{
  "num_classes": 218,
  "layer_scale_init": 0.01,
  "parallel_block": false,
  "batch_size": 64
}
Rows from block 5, named by matrix and row number. Rows with one number belong to one attention dimension. Each number is 200 + 20 x the weight over its row's rms, rounded and kept within 0 to 999. All counts start at 0. After the name is the row's rms in percent of the matrix's.
# q: attention query, key and value (stacked) (model.blocks.5.attn.qkv.weight, 768x256, the q third), inputs 0-127
# k: attention query, key and value (stacked) (model.blocks.5.attn.qkv.weight, 768x256, the k third), inputs 0-127
q.228,099,216,229,197,193,193,194,199,191,168,207,207,162,230,188,178,173,224,186,211,230,217,199,207,204,190,220,185,183,183,176,197,188,231,226,203,200,224,202,202,165,180,202,201,168,174,209,189,189,226,213,174,202,229,222,219,190,196,208,181,190,222,212,198,201,215,214,217,204,223,181,218,209,197,233,172,197,226,200,184,209,221,207,215,209,199,223,190,196,214,203,207,188,183,179,196,185,176,179,162,199,229,240,196,220,141,190,207,193,179,203,218,238,243,228,206,186,237,197,218,191,231,215,211,195,205,216,216,212
k.228,098,216,196,223,197,204,200,182,196,203,208,203,210,217,206,195,221,222,190,184,210,175,205,185,203,203,202,162,194,214,198,189,209,237,221,222,199,203,204,186,194,161,201,183,197,186,208,192,205,175,230,238,237,228,216,174,229,235,190,181,179,213,200,180,143,204,222,167,212,200,177,188,204,214,202,195,171,199,186,172,242,196,249,191,201,231,179,226,185,218,200,221,178,208,173,179,206,221,217,191,180,216,222,177,227,188,186,200,207,212,165,188,180,217,205,234,161,203,187,236,224,191,265,179,214,193,202,187,223
q.229,094,161,196,224,235,194,213,176,198,188,208,223,211,167,212,203,214,221,196,220,226,212,176,206,218,202,181,212,195,202,210,210,203,196,233,208,153,226,203,164,207,184,197,195,191,193,166,210,160,206,190,190,183,202,204,164,187,224,238,203,219,212,160,195,222,177,188,191,201,208,213,221,232,168,164,210,182,226,155,204,200,193,187,210,204,201,185,187,240,178,228,188,217,184,208,220,201,181,195,199,217,198,225,236,198,208,190,189,205,212,192,195,176,183,188,214,192,188,164,173,210,191,177,211,202,209,214,212,211
k.229,092,193,186,215,189,235,175,183,213,221,197,212,171,212,182,183,175,236,195,191,199,236,215,203,203,230,213,221,176,193,193,214,161,153,197,196,242,199,208,201,177,217,210,197,184,205,205,199,208,213,205,230,155,229,173,182,213,173,185,182,213,201,246,176,194,215,217,224,214,231,191,195,212,221,205,208,181,209,250,208,169,201,254,197,202,205,200,188,173,185,195,197,193,155,215,194,172,210,200,157,193,210,212,186,187,196,198,212,197,212,202,256,219,203,209,238,232,195,197,206,217,205,211,180,195,177,196,203,164
q.230,100,205,194,193,212,180,210,222,211,207,187,198,235,230,234,234,176,179,207,211,205,242,200,247,196,220,207,214,198,237,181,237,188,180,178,174,184,227,174,171,151,221,182,251,203,181,208,184,203,217,177,197,179,195,184,182,193,212,190,165,221,204,189,187,232,146,196,187,200,213,204,185,213,187,179,204,188,206,194,168,181,199,212,215,199,197,197,177,187,209,179,191,223,188,246,212,204,238,181,214,205,212,152,191,211,173,231,176,218,197,188,183,184,164,199,232,200,213,188,204,194,206,200,162,167,207,187,211,242
k.230,098,218,211,213,222,188,194,219,233,193,190,194,217,196,255,189,243,212,190,205,206,209,170,187,243,186,194,189,205,201,197,191,176,215,198,202,180,234,219,204,215,211,205,165,184,215,223,227,181,207,180,181,192,187,229,189,212,204,217,187,204,246,170,188,191,185,211,195,185,178,196,207,176,206,186,201,167,184,213,213,240,214,178,203,183,230,216,194,193,227,199,241,201,206,193,194,174,209,206,189,194,188,215,210,169,186,201,191,166,196,195,165,207,171,193,182,210,175,187,208,187,198,201,172,227,157,214,208,174
q.231,103,198,196,180,223,158,205,193,224,207,226,198,195,203,185,221,176,177,218,222,199,199,209,172,217,226,189,189,208,227,210,205,217,180,217,200,202,143,235,189,202,166,182,210,172,186,160,196,190,222,196,189,167,205,185,233,205,168,199,200,202,180,196,201,202,240,177,201,196,203,196,230,194,224,192,220,185,227,166,180,211,238,212,182,231,179,201,199,219,196,205,219,204,207,163,210,213,194,226,211,186,230,205,186,223,192,212,198,193,207,184,187,216,222,218,240,247,195,211,207,185,187,191,179,204,148,203,211,206
k.231,100,197,184,233,171,165,196,186,195,215,150,158,202,246,178,201,185,201,197,207,206,210,227,194,192,185,215,231,215,196,186,197,204,179,222,253,194,181,203,212,193,232,220,207,231,211,202,190,196,170,180,173,180,189,179,218,229,212,247,163,223,189,223,201,209,209,222,225,211,169,235,197,163,193,187,203,192,236,170,185,216,222,170,216,205,215,215,238,200,194,223,199,190,205,173,210,238,195,158,206,207,167,195,186,174,194,215,195,177,194,188,190,170,233,198,201,206,214,187,233,223,208,198,172,227,212,210,183,194
q.232,099,190,204,203,199,215,204,222,211,187,188,203,176,178,207,213,210,188,193,197,203,208,196,207,207,208,184,215,198,230,223,201,208,195,197,213,198,203,233,200,227,182,187,168,240,219,184,182,196,200,216,190,201,215,209,216,195,229,208,217,217,206,190,227,217,215,190,216,196,235,218,215,218,146,214,216,173,195,266,206,226,184,193,203,184,178,240,220,199,208,156,151,173,193,201,210,219,197,216,204,207,207,210,156,202,231,205,191,198,197,196,194,162,194,181,194,217,234,215,208,201,227,213,235,181,240,189,186,162
k.232,102,213,237,203,230,189,177,199,147,164,233,199,205,191,189,203,179,217,204,196,207,196,227,229,173,212,233,208,183,196,174,204,187,223,194,171,190,200,198,201,193,192,200,220,223,190,195,186,257,149,186,211,193,243,157,220,180,174,190,204,154,189,182,194,226,206,203,169,204,202,189,215,179,230,233,187,211,189,208,201,195,187,181,211,191,175,203,195,205,173,178,182,204,189,215,222,226,204,213,211,193,186,214,213,185,217,172,202,214,180,212,193,199,173,172,195,179,222,186,212,205,208,198,195,250,230,205,175,231
q.233,094,207,188,197,225,205,204,151,181,184,231,202,183,235,203,189,187,196,207,176,200,216,217,190,187,185,235,217,181,187,185,222,224,228,178,167,202,224,237,172,225,215,197,202,225,194,199,226,230,171,183,219,207,192,181,186,214,200,207,171,220,185,178,169,204,177,220,192,183,166,219,225,248,197,203,181,185,222,192,185,233,187,222,203,212,202,230,199,196,194,198,218,246,211,218,178,190,206,184,237,241,180,150,198,241,222,207,230,180,205,189,201,221,201,206,173,198,206,200,212,203,185,189,183,233,191,198,184,212
k.233,094,186,226,192,235,231,204,196,204,178,173,225,222,209,200,175,200,193,202,220,186,191,186,189,215,184,193,145,233,207,193,195,220,197,183,197,201,206,216,215,255,200,208,215,212,198,188,171,219,213,186,207,221,199,183,198,186,199,210,202,183,187,164,208,187,222,215,202,208,215,198,217,187,244,191,216,171,192,194,203,200,242,191,209,209,227,174,200,201,175,224,234,204,173,216,201,162,225,225,213,212,200,200,203,178,193,197,205,206,211,216,195,213,216,187,234,194,186,195,181,225,197,186,240,184,190,188,197,189
q.234,100,213,203,255,195,177,192,193,215,185,209,212,188,201,221,190,192,219,212,228,194,192,187,191,204,195,239,227,203,238,199,212,220,191,229,225,203,229,230,184,191,232,225,231,210,194,220,215,238,202,232,189,207,208,181,221,183,183,238,190,190,201,230,187,198,173,223,223,206,196,223,199,200,168,202,224,189,211,182,182,194,164,194,183,173,170,199,213,168,221,199,210,222,196,220,214,221,227,194,210,198,209,201,211,204,218,226,166,213,185,206,222,215,216,208,188,185,187,200,203,201,218,229,187,194,216,191,172,182
k.234,103,166,195,201,186,183,201,218,193,231,184,235,195,200,236,197,173,200,203,204,187,198,209,226,196,178,194,152,198,209,207,184,207,191,219,203,184,209,235,153,203,191,195,189,223,210,251,183,214,198,211,195,196,192,204,204,161,227,215,211,204,205,206,202,214,182,221,228,203,192,190,216,150,222,213,197,206,199,228,166,207,212,196,211,201,201,196,157,165,196,219,199,199,230,202,177,222,176,219,176,161,209,207,208,197,199,192,195,205,155,199,189,206,179,204,216,201,194,196,229,196,203,177,192,196,198,200,202,187
q.235,089,239,194,188,206,221,180,213,199,173,201,205,230,207,183,234,193,169,210,198,197,199,220,166,211,205,189,195,210,196,239,217,205,200,228,203,212,190,198,186,237,153,189,184,173,243,211,209,199,180,177,175,204,170,165,168,195,223,173,168,176,168,233,189,221,214,209,198,147,156,165,199,197,180,192,182,175,186,204,194,228,234,195,220,216,226,185,232,178,223,205,224,214,193,221,212,186,173,189,238,185,208,226,214,190,184,214,206,213,196,184,196,213,214,181,210,183,199,183,212,199,203,218,169,217,205,205,214,206
k.235,094,193,174,240,208,229,186,237,180,188,176,166,173,210,156,192,181,193,206,192,205,180,206,180,185,164,198,182,186,223,171,215,224,217,187,200,216,178,230,240,187,195,212,188,172,213,216,235,207,184,200,176,169,225,156,218,179,214,231,211,202,212,185,207,229,205,203,204,228,199,203,209,208,201,237,170,181,215,208,148,203,213,219,229,200,233,219,165,194,194,167,182,191,163,241,186,192,164,180,218,206,211,221,185,178,212,211,200,190,179,205,195,195,184,207,200,177,185,198,226,157,223,223,193,187,243,211,171,173
q.236,101,237,212,234,208,175,217,182,206,172,208,178,191,204,169,226,228,243,193,187,182,244,202,233,206,203,216,210,168,228,195,233,195,221,210,226,224,215,201,233,221,219,185,210,213,213,185,216,205,174,255,179,211,199,164,209,223,191,196,220,159,210,195,195,216,187,186,171,210,174,198,225,203,203,185,232,214,217,180,191,233,245,168,177,181,203,226,210,202,214,183,158,207,217,221,207,208,210,222,191,190,176,196,199,184,204,185,204,212,182,219,190,192,199,197,199,205,204,217,188,207,218,207,212,214,200,174,199,192
k.236,093,188,168,204,200,194,176,204,178,230,163,197,209,215,195,210,207,181,226,218,174,249,168,205,168,147,166,209,188,205,188,201,211,201,183,204,223,232,212,182,187,202,166,171,172,181,219,184,188,179,210,207,214,214,188,177,164,221,214,206,230,185,210,190,225,212,200,161,175,175,209,175,218,203,229,198,208,176,208,215,209,169,204,183,216,208,186,205,185,160,181,224,173,241,194,223,193,224,226,223,225,208,231,225,167,212,229,188,196,167,174,200,231,208,172,209,175,204,193,208,203,226,167,174,191,205,190,164,208
q.237,098,204,207,198,195,204,196,194,180,205,202,183,224,202,183,209,171,204,178,220,226,229,238,188,176,214,219,202,209,168,221,191,228,190,187,158,192,202,218,174,190,216,220,192,196,208,165,204,179,231,193,207,206,182,164,184,214,197,194,195,203,197,215,194,192,179,222,179,168,203,207,205,190,223,193,184,237,252,202,207,224,217,199,196,192,197,165,197,206,203,193,188,182,176,208,189,196,182,186,174,238,236,171,195,203,190,198,198,230,206,244,169,224,263,180,185,200,184,179,191,200,187,213,274,215,205,174,206,192
k.237,101,203,166,196,195,233,199,175,172,188,218,180,209,178,225,182,168,206,193,196,183,218,207,186,210,214,206,159,181,199,199,232,218,200,184,192,193,242,209,215,207,202,211,231,181,196,177,178,182,191,206,198,208,212,183,211,204,219,189,185,214,187,194,229,197,208,203,183,205,211,210,222,234,175,209,154,185,200,220,209,214,192,203,201,211,171,213,210,181,202,144,218,168,183,181,224,175,198,194,229,228,233,204,210,209,239,189,203,198,166,223,205,201,227,219,189,229,180,201,188,196,180,163,196,165,212,230,204,211
q.238,101,187,210,215,189,179,207,218,176,228,217,191,194,212,183,183,197,189,190,201,192,220,234,194,219,245,218,173,212,206,159,221,199,212,234,179,220,167,214,177,199,210,211,190,161,170,199,185,209,212,210,218,198,165,196,186,194,214,204,211,182,176,197,213,181,224,195,199,196,210,214,227,211,179,184,207,216,181,184,184,196,179,153,205,229,192,181,197,166,220,212,199,226,179,199,230,204,165,235,228,165,224,193,189,210,236,169,192,219,217,173,224,216,179,186,222,215,184,203,176,167,205,213,212,209,171,193,200,228
k.238,103,203,205,231,187,189,175,199,199,192,193,207,218,184,172,203,209,176,205,235,203,200,205,188,236,221,179,221,230,202,257,213,231,190,171,198,210,198,210,206,192,231,192,205,199,200,226,194,182,253,217,201,194,192,182,221,206,186,200,217,220,230,215,179,226,193,162,208,239,201,198,225,173,233,200,193,177,213,156,189,211,208,172,200,209,194,219,196,201,169,172,188,203,154,205,194,242,183,204,183,169,208,234,202,194,239,171,199,195,228,184,193,186,186,217,194,179,197,189,193,189,198,186,223,185,199,172,203,213
q.239,096,238,213,195,225,195,192,159,207,217,217,211,206,188,189,199,219,233,221,197,199,201,184,204,176,197,192,175,215,199,204,200,241,188,200,189,196,224,224,195,179,233,175,209,190,202,193,173,195,191,192,206,178,200,191,243,164,244,209,184,211,213,200,218,212,188,156,200,167,224,215,184,246,193,196,228,181,195,184,178,204,197,215,191,222,192,224,190,204,210,221,229,179,179,215,197,228,197,198,206,198,218,224,221,163,204,223,228,166,227,223,203,200,219,185,235,191,165,206,194,194,189,246,202,211,208,228,184,220
k.239,096,177,206,187,185,206,178,196,183,196,218,209,202,177,224,193,205,192,196,192,243,202,198,198,205,225,173,215,216,222,198,210,226,168,175,178,198,180,186,169,213,192,186,203,179,194,216,210,199,188,261,214,169,179,180,205,203,186,208,181,176,225,207,197,212,238,221,163,157,202,196,228,189,213,186,207,206,156,190,222,166,199,200,196,243,219,251,211,202,221,176,180,227,197,215,208,200,241,198,175,189,184,232,206,187,197,226,201,174,185,204,182,204,208,212,191,195,226,207,201,186,188,236,162,200,181,229,206,170
q.240,100,252,218,213,188,200,214,192,189,190,192,174,194,200,232,209,172,212,180,218,209,218,224,225,208,268,187,183,205,176,195,207,173,191,151,154,220,231,192,201,213,206,195,213,223,180,185,180,230,174,200,210,203,182,177,186,197,208,202,173,227,183,206,220,197,198,207,190,178,183,206,188,202,231,209,210,258,206,185,158,192,214,222,216,192,195,219,195,166,178,183,242,221,232,174,197,176,193,207,198,205,200,165,207,154,219,166,218,203,188,238,207,210,199,187,218,184,217,204,181,205,250,197,204,179,243,212,215,184
k.240,099,200,212,184,233,226,220,194,201,191,161,220,187,194,184,175,189,219,173,198,214,203,225,233,183,196,202,203,236,184,187,159,184,182,207,188,200,191,196,223,216,194,180,215,230,197,187,158,226,180,208,195,184,162,230,215,176,189,198,241,237,183,213,208,162,208,198,230,208,236,198,190,159,205,158,193,197,209,146,198,207,195,210,201,204,236,223,229,214,277,204,218,215,226,187,167,177,210,236,182,173,190,214,197,205,227,199,205,212,199,206,223,201,209,181,212,193,197,191,233,195,196,197,222,193,197,196,226,184
q.241,093,162,191,215,207,194,215,189,190,189,205,201,209,221,204,207,215,239,237,200,194,224,176,164,198,205,213,203,226,197,200,189,185,211,200,238,167,174,198,202,177,172,189,203,211,172,187,219,204,186,209,212,201,204,182,178,152,156,160,152,184,226,199,194,206,208,211,209,206,186,222,179,222,200,207,188,213,202,196,214,206,187,215,159,219,186,191,173,236,173,194,213,212,180,165,189,216,224,173,212,188,209,175,227,205,148,206,221,182,214,202,191,194,165,201,216,201,194,190,175,187,218,237,173,202,265,198,200,240
k.241,103,195,190,197,209,217,190,183,189,230,197,234,187,191,232,205,204,198,170,260,193,217,199,208,224,204,176,185,200,208,219,209,207,152,175,194,206,188,202,197,193,185,173,233,178,224,154,174,214,186,200,215,189,197,182,204,210,175,196,180,187,215,166,222,225,172,185,223,179,196,181,235,216,234,182,189,195,202,215,210,192,204,225,200,222,179,215,224,250,199,218,202,233,184,193,224,191,191,232,201,181,202,192,205,236,190,229,213,220,212,224,190,218,183,206,233,173,191,173,165,186,177,222,190,203,185,178,210,252
q.242,095,174,173,171,210,183,204,195,188,147,204,181,192,215,195,185,202,172,183,231,224,216,166,219,211,186,214,218,207,180,173,187,206,215,209,241,183,213,189,176,212,162,199,204,232,207,213,200,204,220,236,209,176,195,198,224,177,203,146,174,167,213,180,196,210,192,225,200,209,207,205,220,216,201,181,178,208,203,211,220,181,232,196,212,195,173,217,175,160,189,246,225,176,194,170,210,238,196,224,193,227,207,181,181,200,180,203,186,229,209,172,180,217,167,193,209,219,162,185,203,209,177,230,197,212,222,227,180,209
k.242,104,216,166,189,178,220,187,214,185,217,214,210,204,192,207,166,194,166,219,219,204,208,178,205,233,220,200,185,187,230,224,195,205,214,203,179,201,226,190,191,176,184,193,177,208,190,188,241,165,187,189,207,205,169,187,206,185,185,200,190,175,212,173,200,190,222,194,219,196,219,179,199,220,203,184,236,215,168,173,229,194,181,176,193,201,186,170,194,199,184,198,211,194,182,203,211,169,198,201,240,192,198,184,208,243,194,199,200,193,181,204,189,218,205,179,233,181,191,185,204,186,210,253,216,199,189,175,160,218
q.243,103,216,182,224,201,195,178,179,209,196,209,210,206,213,183,209,180,200,206,219,225,199,214,201,218,214,185,157,173,180,206,195,204,201,168,211,231,174,237,198,215,189,222,216,184,203,191,175,200,217,210,175,185,237,218,178,192,208,174,167,192,190,158,227,174,219,202,167,179,176,211,203,184,187,165,204,204,208,177,220,221,216,202,183,241,224,186,179,178,195,168,199,170,203,169,202,202,205,200,187,217,217,188,149,191,180,189,206,217,139,195,212,223,213,198,220,197,204,174,215,224,183,202,159,222,216,200,204,170
k.243,100,216,213,179,210,191,176,182,188,211,188,227,216,232,176,211,223,226,174,238,186,199,182,164,184,218,193,172,209,207,201,215,216,201,200,201,252,191,207,210,211,190,203,204,190,189,229,193,195,197,191,194,208,192,209,231,186,218,211,227,201,219,238,201,231,197,194,151,184,240,185,152,170,187,177,210,220,211,203,206,178,229,187,173,172,245,218,211,200,240,175,185,215,189,209,168,216,166,210,187,244,180,210,205,182,211,202,226,186,213,187,208,201,189,236,178,205,205,175,193,194,220,239,208,163,204,206,196,182
q.244,096,138,175,202,210,236,238,210,207,194,212,214,225,214,204,204,224,175,194,166,214,187,195,196,230,175,180,169,202,207,209,226,189,183,186,202,209,193,244,220,195,196,213,188,236,165,187,193,162,198,199,145,241,217,194,226,190,224,195,144,202,203,227,186,195,198,191,200,205,181,179,213,195,223,197,201,190,159,204,227,201,172,156,213,230,211,182,216,206,179,216,217,230,172,193,200,192,182,190,185,187,172,173,181,170,205,189,203,188,181,196,205,156,168,210,196,181,233,183,196,196,176,175,183,208,235,193,218,202
k.244,097,242,203,183,197,174,207,203,184,148,192,184,174,212,197,207,222,205,184,208,174,174,180,195,220,170,207,175,156,207,188,236,228,171,219,206,204,214,183,202,162,164,197,178,174,220,230,199,192,197,176,228,169,211,186,210,226,198,200,200,217,215,206,171,177,157,222,215,209,186,200,198,191,188,169,190,174,180,185,175,250,204,191,174,194,205,201,218,210,166,239,220,183,193,197,177,210,187,225,202,201,214,194,188,193,225,224,227,201,208,208,196,193,209,187,205,164,204,227,206,205,186,186,180,216,189,193,180,192
q.245,099,196,183,208,164,199,221,203,169,187,212,190,182,177,182,204,190,176,202,199,185,225,182,207,209,195,187,210,227,201,233,201,190,215,195,162,244,190,171,193,181,223,190,159,194,193,163,198,189,175,200,198,203,205,187,184,236,204,216,216,214,159,237,215,165,223,203,189,201,182,182,205,219,207,191,191,206,195,231,184,192,214,239,222,203,235,188,245,179,203,236,208,191,190,195,182,189,187,181,207,216,205,208,207,162,231,204,204,212,187,161,221,163,209,193,220,204,201,211,183,184,194,177,222,186,200,185,222,178
k.245,100,190,214,203,158,193,211,206,196,182,231,197,184,183,209,242,215,169,215,202,176,166,176,208,176,200,169,192,209,199,236,200,186,198,188,181,203,218,219,168,175,222,228,190,187,194,201,207,225,236,188,135,205,222,222,189,171,229,199,219,175,230,217,233,211,187,204,191,205,203,217,156,200,191,183,161,156,190,205,192,177,179,188,189,218,197,213,173,236,193,182,219,210,192,200,215,181,184,192,174,186,185,147,197,167,225,211,205,208,204,195,209,212,211,197,190,224,193,175,238,212,190,193,194,198,180,215,216,222
q.246,094,199,206,192,172,185,160,201,182,214,204,213,191,230,189,174,217,194,168,192,180,188,204,194,207,220,185,219,198,210,235,190,182,200,221,183,183,203,199,201,188,270,193,232,210,205,196,232,215,201,223,184,190,208,201,236,177,255,141,202,182,196,207,224,194,206,214,173,203,188,207,188,210,181,230,213,156,233,182,247,195,234,206,213,188,207,182,209,194,200,203,167,199,167,179,210,218,196,193,228,232,176,214,186,185,202,217,234,224,171,203,199,184,196,219,177,203,188,180,201,203,197,229,181,217,201,200,202,170
k.246,097,182,188,160,183,170,213,217,191,202,199,210,175,208,214,196,185,165,229,201,233,201,194,203,235,210,186,206,210,231,204,229,183,212,212,230,180,152,206,201,272,166,193,229,189,171,186,172,214,211,210,199,191,189,198,216,212,224,211,185,173,145,211,139,239,206,178,204,209,217,184,215,194,194,202,191,185,194,194,221,223,187,191,205,173,172,180,226,215,198,196,187,212,214,199,224,199,234,180,201,199,176,213,218,212,176,211,182,214,190,215,188,221,176,232,195,187,182,190,220,199,160,237,207,181,177,179,214,230
q.247,102,162,212,249,188,188,210,189,220,185,183,248,234,186,203,198,146,171,213,208,202,191,227,209,236,203,204,233,168,211,205,197,202,181,199,184,176,226,212,195,183,221,202,177,117,187,210,200,207,185,204,182,187,219,210,193,205,206,196,220,210,182,189,215,183,161,175,221,180,184,219,201,171,163,179,194,205,178,158,194,196,183,179,203,190,224,190,200,237,186,197,201,193,159,215,193,204,175,207,228,182,212,188,219,215,178,213,185,183,197,197,188,193,196,215,200,215,229,194,212,213,194,237,219,207,188,198,176,201
k.247,103,177,221,208,184,192,196,201,183,197,168,168,152,189,233,242,206,214,241,201,195,207,207,186,224,197,189,201,215,182,197,190,165,214,171,198,194,195,234,221,205,188,201,249,209,219,205,230,195,192,217,205,204,228,211,193,206,201,205,218,218,189,189,200,188,229,226,168,252,204,173,219,202,196,209,193,207,206,213,206,195,196,205,223,141,194,228,193,195,199,198,181,239,192,165,199,244,173,184,226,183,173,195,226,190,218,185,197,181,217,197,215,192,187,215,183,195,204,178,146,200,163,209,223,243,212,202,180,201
q.248,102,176,206,211,215,202,207,200,237,156,234,205,182,202,177,218,160,234,230,220,178,209,201,217,212,234,197,179,204,229,172,191,192,204,209,202,204,215,181,195,231,174,191,199,199,187,185,203,215,222,178,195,233,203,218,205,154,188,218,209,220,241,214,208,185,214,220,177,186,177,199,198,157,221,182,168,198,179,186,171,235,207,208,187,190,195,184,201,185,177,232,174,231,189,225,210,192,211,242,222,203,220,200,213,171,235,191,215,247,213,176,199,196,188,177,222,172,198,200,197,189,233,205,183,224,177,201,209,232
k.248,101,239,177,193,180,198,178,180,198,219,181,173,235,220,179,224,173,192,197,202,201,183,180,203,182,218,172,206,184,199,173,159,200,188,184,222,223,226,212,218,189,201,215,196,239,190,166,219,186,248,202,177,166,172,203,206,224,198,189,205,227,243,203,210,214,201,210,191,184,199,210,222,165,250,215,210,212,228,197,202,198,208,201,170,173,174,179,166,198,175,228,189,183,171,184,230,196,235,225,212,239,193,190,229,184,206,204,215,176,205,217,170,209,199,231,206,237,222,235,168,192,222,211,169,212,211,188,221,191
q.249,104,181,201,214,163,217,181,207,190,214,215,169,217,226,201,209,201,191,203,229,181,235,158,212,195,192,231,186,212,215,205,190,207,224,198,225,199,152,203,211,218,220,200,185,182,240,246,192,198,191,179,212,186,194,222,171,180,207,196,198,193,254,163,193,212,195,200,202,201,207,170,185,207,210,235,190,183,182,211,181,216,183,180,242,215,209,168,196,206,194,215,180,225,193,208,181,210,243,168,227,200,233,208,218,214,228,204,186,196,184,185,194,169,216,195,188,191,188,207,255,203,215,180,200,239,179,278,193,180
k.249,104,200,223,204,206,195,155,200,196,174,217,200,209,206,192,197,199,208,207,230,194,185,172,183,192,188,238,217,210,188,188,191,236,222,197,186,205,247,179,197,171,194,236,231,223,190,213,203,180,210,205,188,212,184,185,222,166,190,202,213,197,179,225,244,195,194,158,205,206,209,201,218,234,204,175,176,192,187,215,215,224,232,217,205,194,177,196,194,212,200,183,204,207,203,195,192,204,202,191,228,229,165,211,191,169,189,259,192,214,205,198,195,208,179,210,229,235,187,207,201,217,175,191,209,176,198,198,199,213
q.250,100,191,201,168,209,191,203,191,234,180,196,195,177,236,196,210,186,217,193,217,212,190,193,198,173,160,197,223,213,178,203,186,188,184,222,199,174,204,200,211,185,226,209,189,223,246,224,214,190,207,209,189,194,183,200,221,209,216,195,204,200,176,197,210,202,182,190,215,225,185,179,223,178,208,211,232,189,189,178,214,229,221,196,175,214,193,184,219,185,202,210,226,193,185,218,208,198,226,197,219,230,185,231,229,174,175,186,203,241,181,179,198,250,219,189,213,199,184,197,235,204,218,137,209,202,224,208,163,180
k.250,102,180,205,205,151,190,204,196,175,211,211,208,206,209,236,215,156,217,210,186,184,199,205,168,207,159,210,168,183,152,199,191,181,210,187,211,207,206,188,160,200,195,178,223,196,229,210,228,224,166,202,166,220,208,208,183,214,206,210,220,211,170,223,178,208,170,202,184,177,188,160,216,191,180,164,199,194,235,196,185,193,206,204,237,211,207,204,176,229,195,220,194,186,204,243,221,220,215,178,208,212,192,196,152,166,207,188,188,166,204,182,207,205,215,187,232,170,188,203,174,191,181,202,252,172,234,185,187,163
q.251,104,196,234,205,203,238,185,182,178,186,208,213,213,215,167,204,195,207,178,180,171,167,197,193,175,185,187,217,197,206,208,184,201,190,209,223,207,190,184,190,196,182,187,222,224,185,196,213,228,243,180,210,192,148,205,217,200,218,193,190,219,201,159,168,157,190,219,204,191,221,209,206,225,234,225,209,194,189,188,192,209,193,149,190,223,190,185,232,213,192,195,212,202,170,206,215,180,198,197,235,163,219,204,207,200,167,173,202,190,223,216,180,213,163,155,165,199,206,178,188,230,174,237,192,200,184,209,209,163
k.251,099,214,207,181,186,227,181,215,224,212,221,205,207,191,209,195,238,211,169,184,195,252,217,223,203,212,202,184,237,187,190,185,226,200,209,178,183,190,183,228,225,250,189,185,217,227,168,221,179,214,199,190,188,166,190,208,189,212,176,211,215,218,187,187,200,222,218,182,190,209,201,193,193,186,181,183,189,172,226,189,218,170,197,180,217,196,188,171,197,219,213,199,214,188,212,183,213,172,198,207,177,187,187,241,216,234,189,238,198,196,180,214,184,191,227,200,204,194,192,205,177,215,189,228,201,208,237,217,202
q.252,101,208,199,200,148,204,206,223,208,184,198,229,182,233,190,201,190,213,173,134,212,200,226,230,208,165,212,200,210,197,235,237,214,184,209,226,243,186,181,234,194,161,213,160,209,207,223,205,211,193,198,198,182,184,203,175,204,199,190,176,189,195,191,203,191,176,181,188,208,208,229,221,207,177,196,185,192,159,186,175,237,199,209,231,211,207,209,248,201,195,200,219,196,193,219,186,239,219,213,233,178,221,206,175,200,206,227,192,210,198,204,198,204,166,184,195,203,209,227,198,177,167,205,230,170,164,216,217,185
k.252,107,211,218,208,185,214,202,180,179,243,199,146,187,202,183,227,173,222,188,216,226,216,211,193,243,203,163,204,176,189,198,188,222,172,189,224,196,235,194,171,177,210,195,204,228,219,164,213,192,197,204,213,264,218,240,201,195,223,166,186,223,177,179,179,194,168,183,177,207,194,208,179,214,236,215,207,225,152,185,220,159,180,215,203,193,194,192,188,219,209,205,208,185,204,219,207,223,181,200,188,178,199,202,214,183,210,221,187,231,230,244,189,161,201,189,195,185,169,189,176,182,171,211,179,163,202,213,188,197
q.253,097,224,183,199,171,235,212,211,219,214,221,217,194,245,204,213,207,175,204,204,222,177,199,195,201,170,213,213,200,200,237,184,227,235,181,187,200,225,171,178,170,197,214,186,219,240,195,179,183,184,171,213,196,152,177,213,177,235,228,182,187,147,198,216,217,213,217,185,191,193,171,229,213,211,180,211,217,199,202,214,184,201,223,182,231,213,206,207,201,206,169,242,188,218,213,201,200,202,201,201,190,175,169,177,230,180,191,225,183,169,203,191,193,190,183,204,204,183,188,195,181,183,205,217,189,233,209,216,198
k.253,096,185,183,196,217,219,237,189,204,158,221,194,179,214,204,199,178,175,172,207,211,192,200,191,191,204,208,182,206,227,202,189,148,206,162,178,189,238,188,186,207,176,184,207,167,190,218,195,204,222,186,228,225,198,189,217,195,174,223,185,188,213,232,200,193,221,201,189,225,203,237,197,189,208,198,210,202,238,180,233,186,190,211,152,202,192,215,206,202,220,183,204,169,207,225,232,203,195,196,195,199,213,203,190,224,202,220,221,180,180,215,260,213,208,179,181,189,190,193,206,189,264,178,189,203,200,246,207,216
q.254,096,220,200,234,186,230,231,218,236,184,183,193,222,233,157,197,220,196,221,171,208,206,211,211,206,218,227,204,184,179,217,186,237,227,217,188,187,242,189,140,181,199,189,208,176,184,202,212,184,162,216,149,215,207,243,219,221,231,202,218,160,189,173,222,190,198,185,219,195,194,230,195,199,209,214,176,186,175,142,203,232,203,177,230,184,205,195,192,217,208,206,150,242,202,236,224,230,223,213,196,206,195,207,206,197,233,201,206,224,193,210,192,209,193,239,198,190,195,220,199,219,185,205,180,212,185,218,205,197
k.254,097,205,222,189,219,211,212,172,226,213,180,192,169,208,170,177,213,221,193,233,187,199,195,207,191,201,184,178,176,184,212,227,198,180,196,175,175,158,209,206,194,215,203,175,167,226,188,214,241,200,189,229,171,189,216,191,187,199,188,198,211,215,219,197,192,204,224,193,228,154,218,198,184,223,190,168,180,198,216,220,184,196,220,175,163,242,169,204,196,213,212,217,186,192,188,181,201,244,168,189,219,244,181,190,187,202,230,221,182,222,236,232,227,212,200,219,223,195,197,198,194,194,207,183,219,206,238,211,196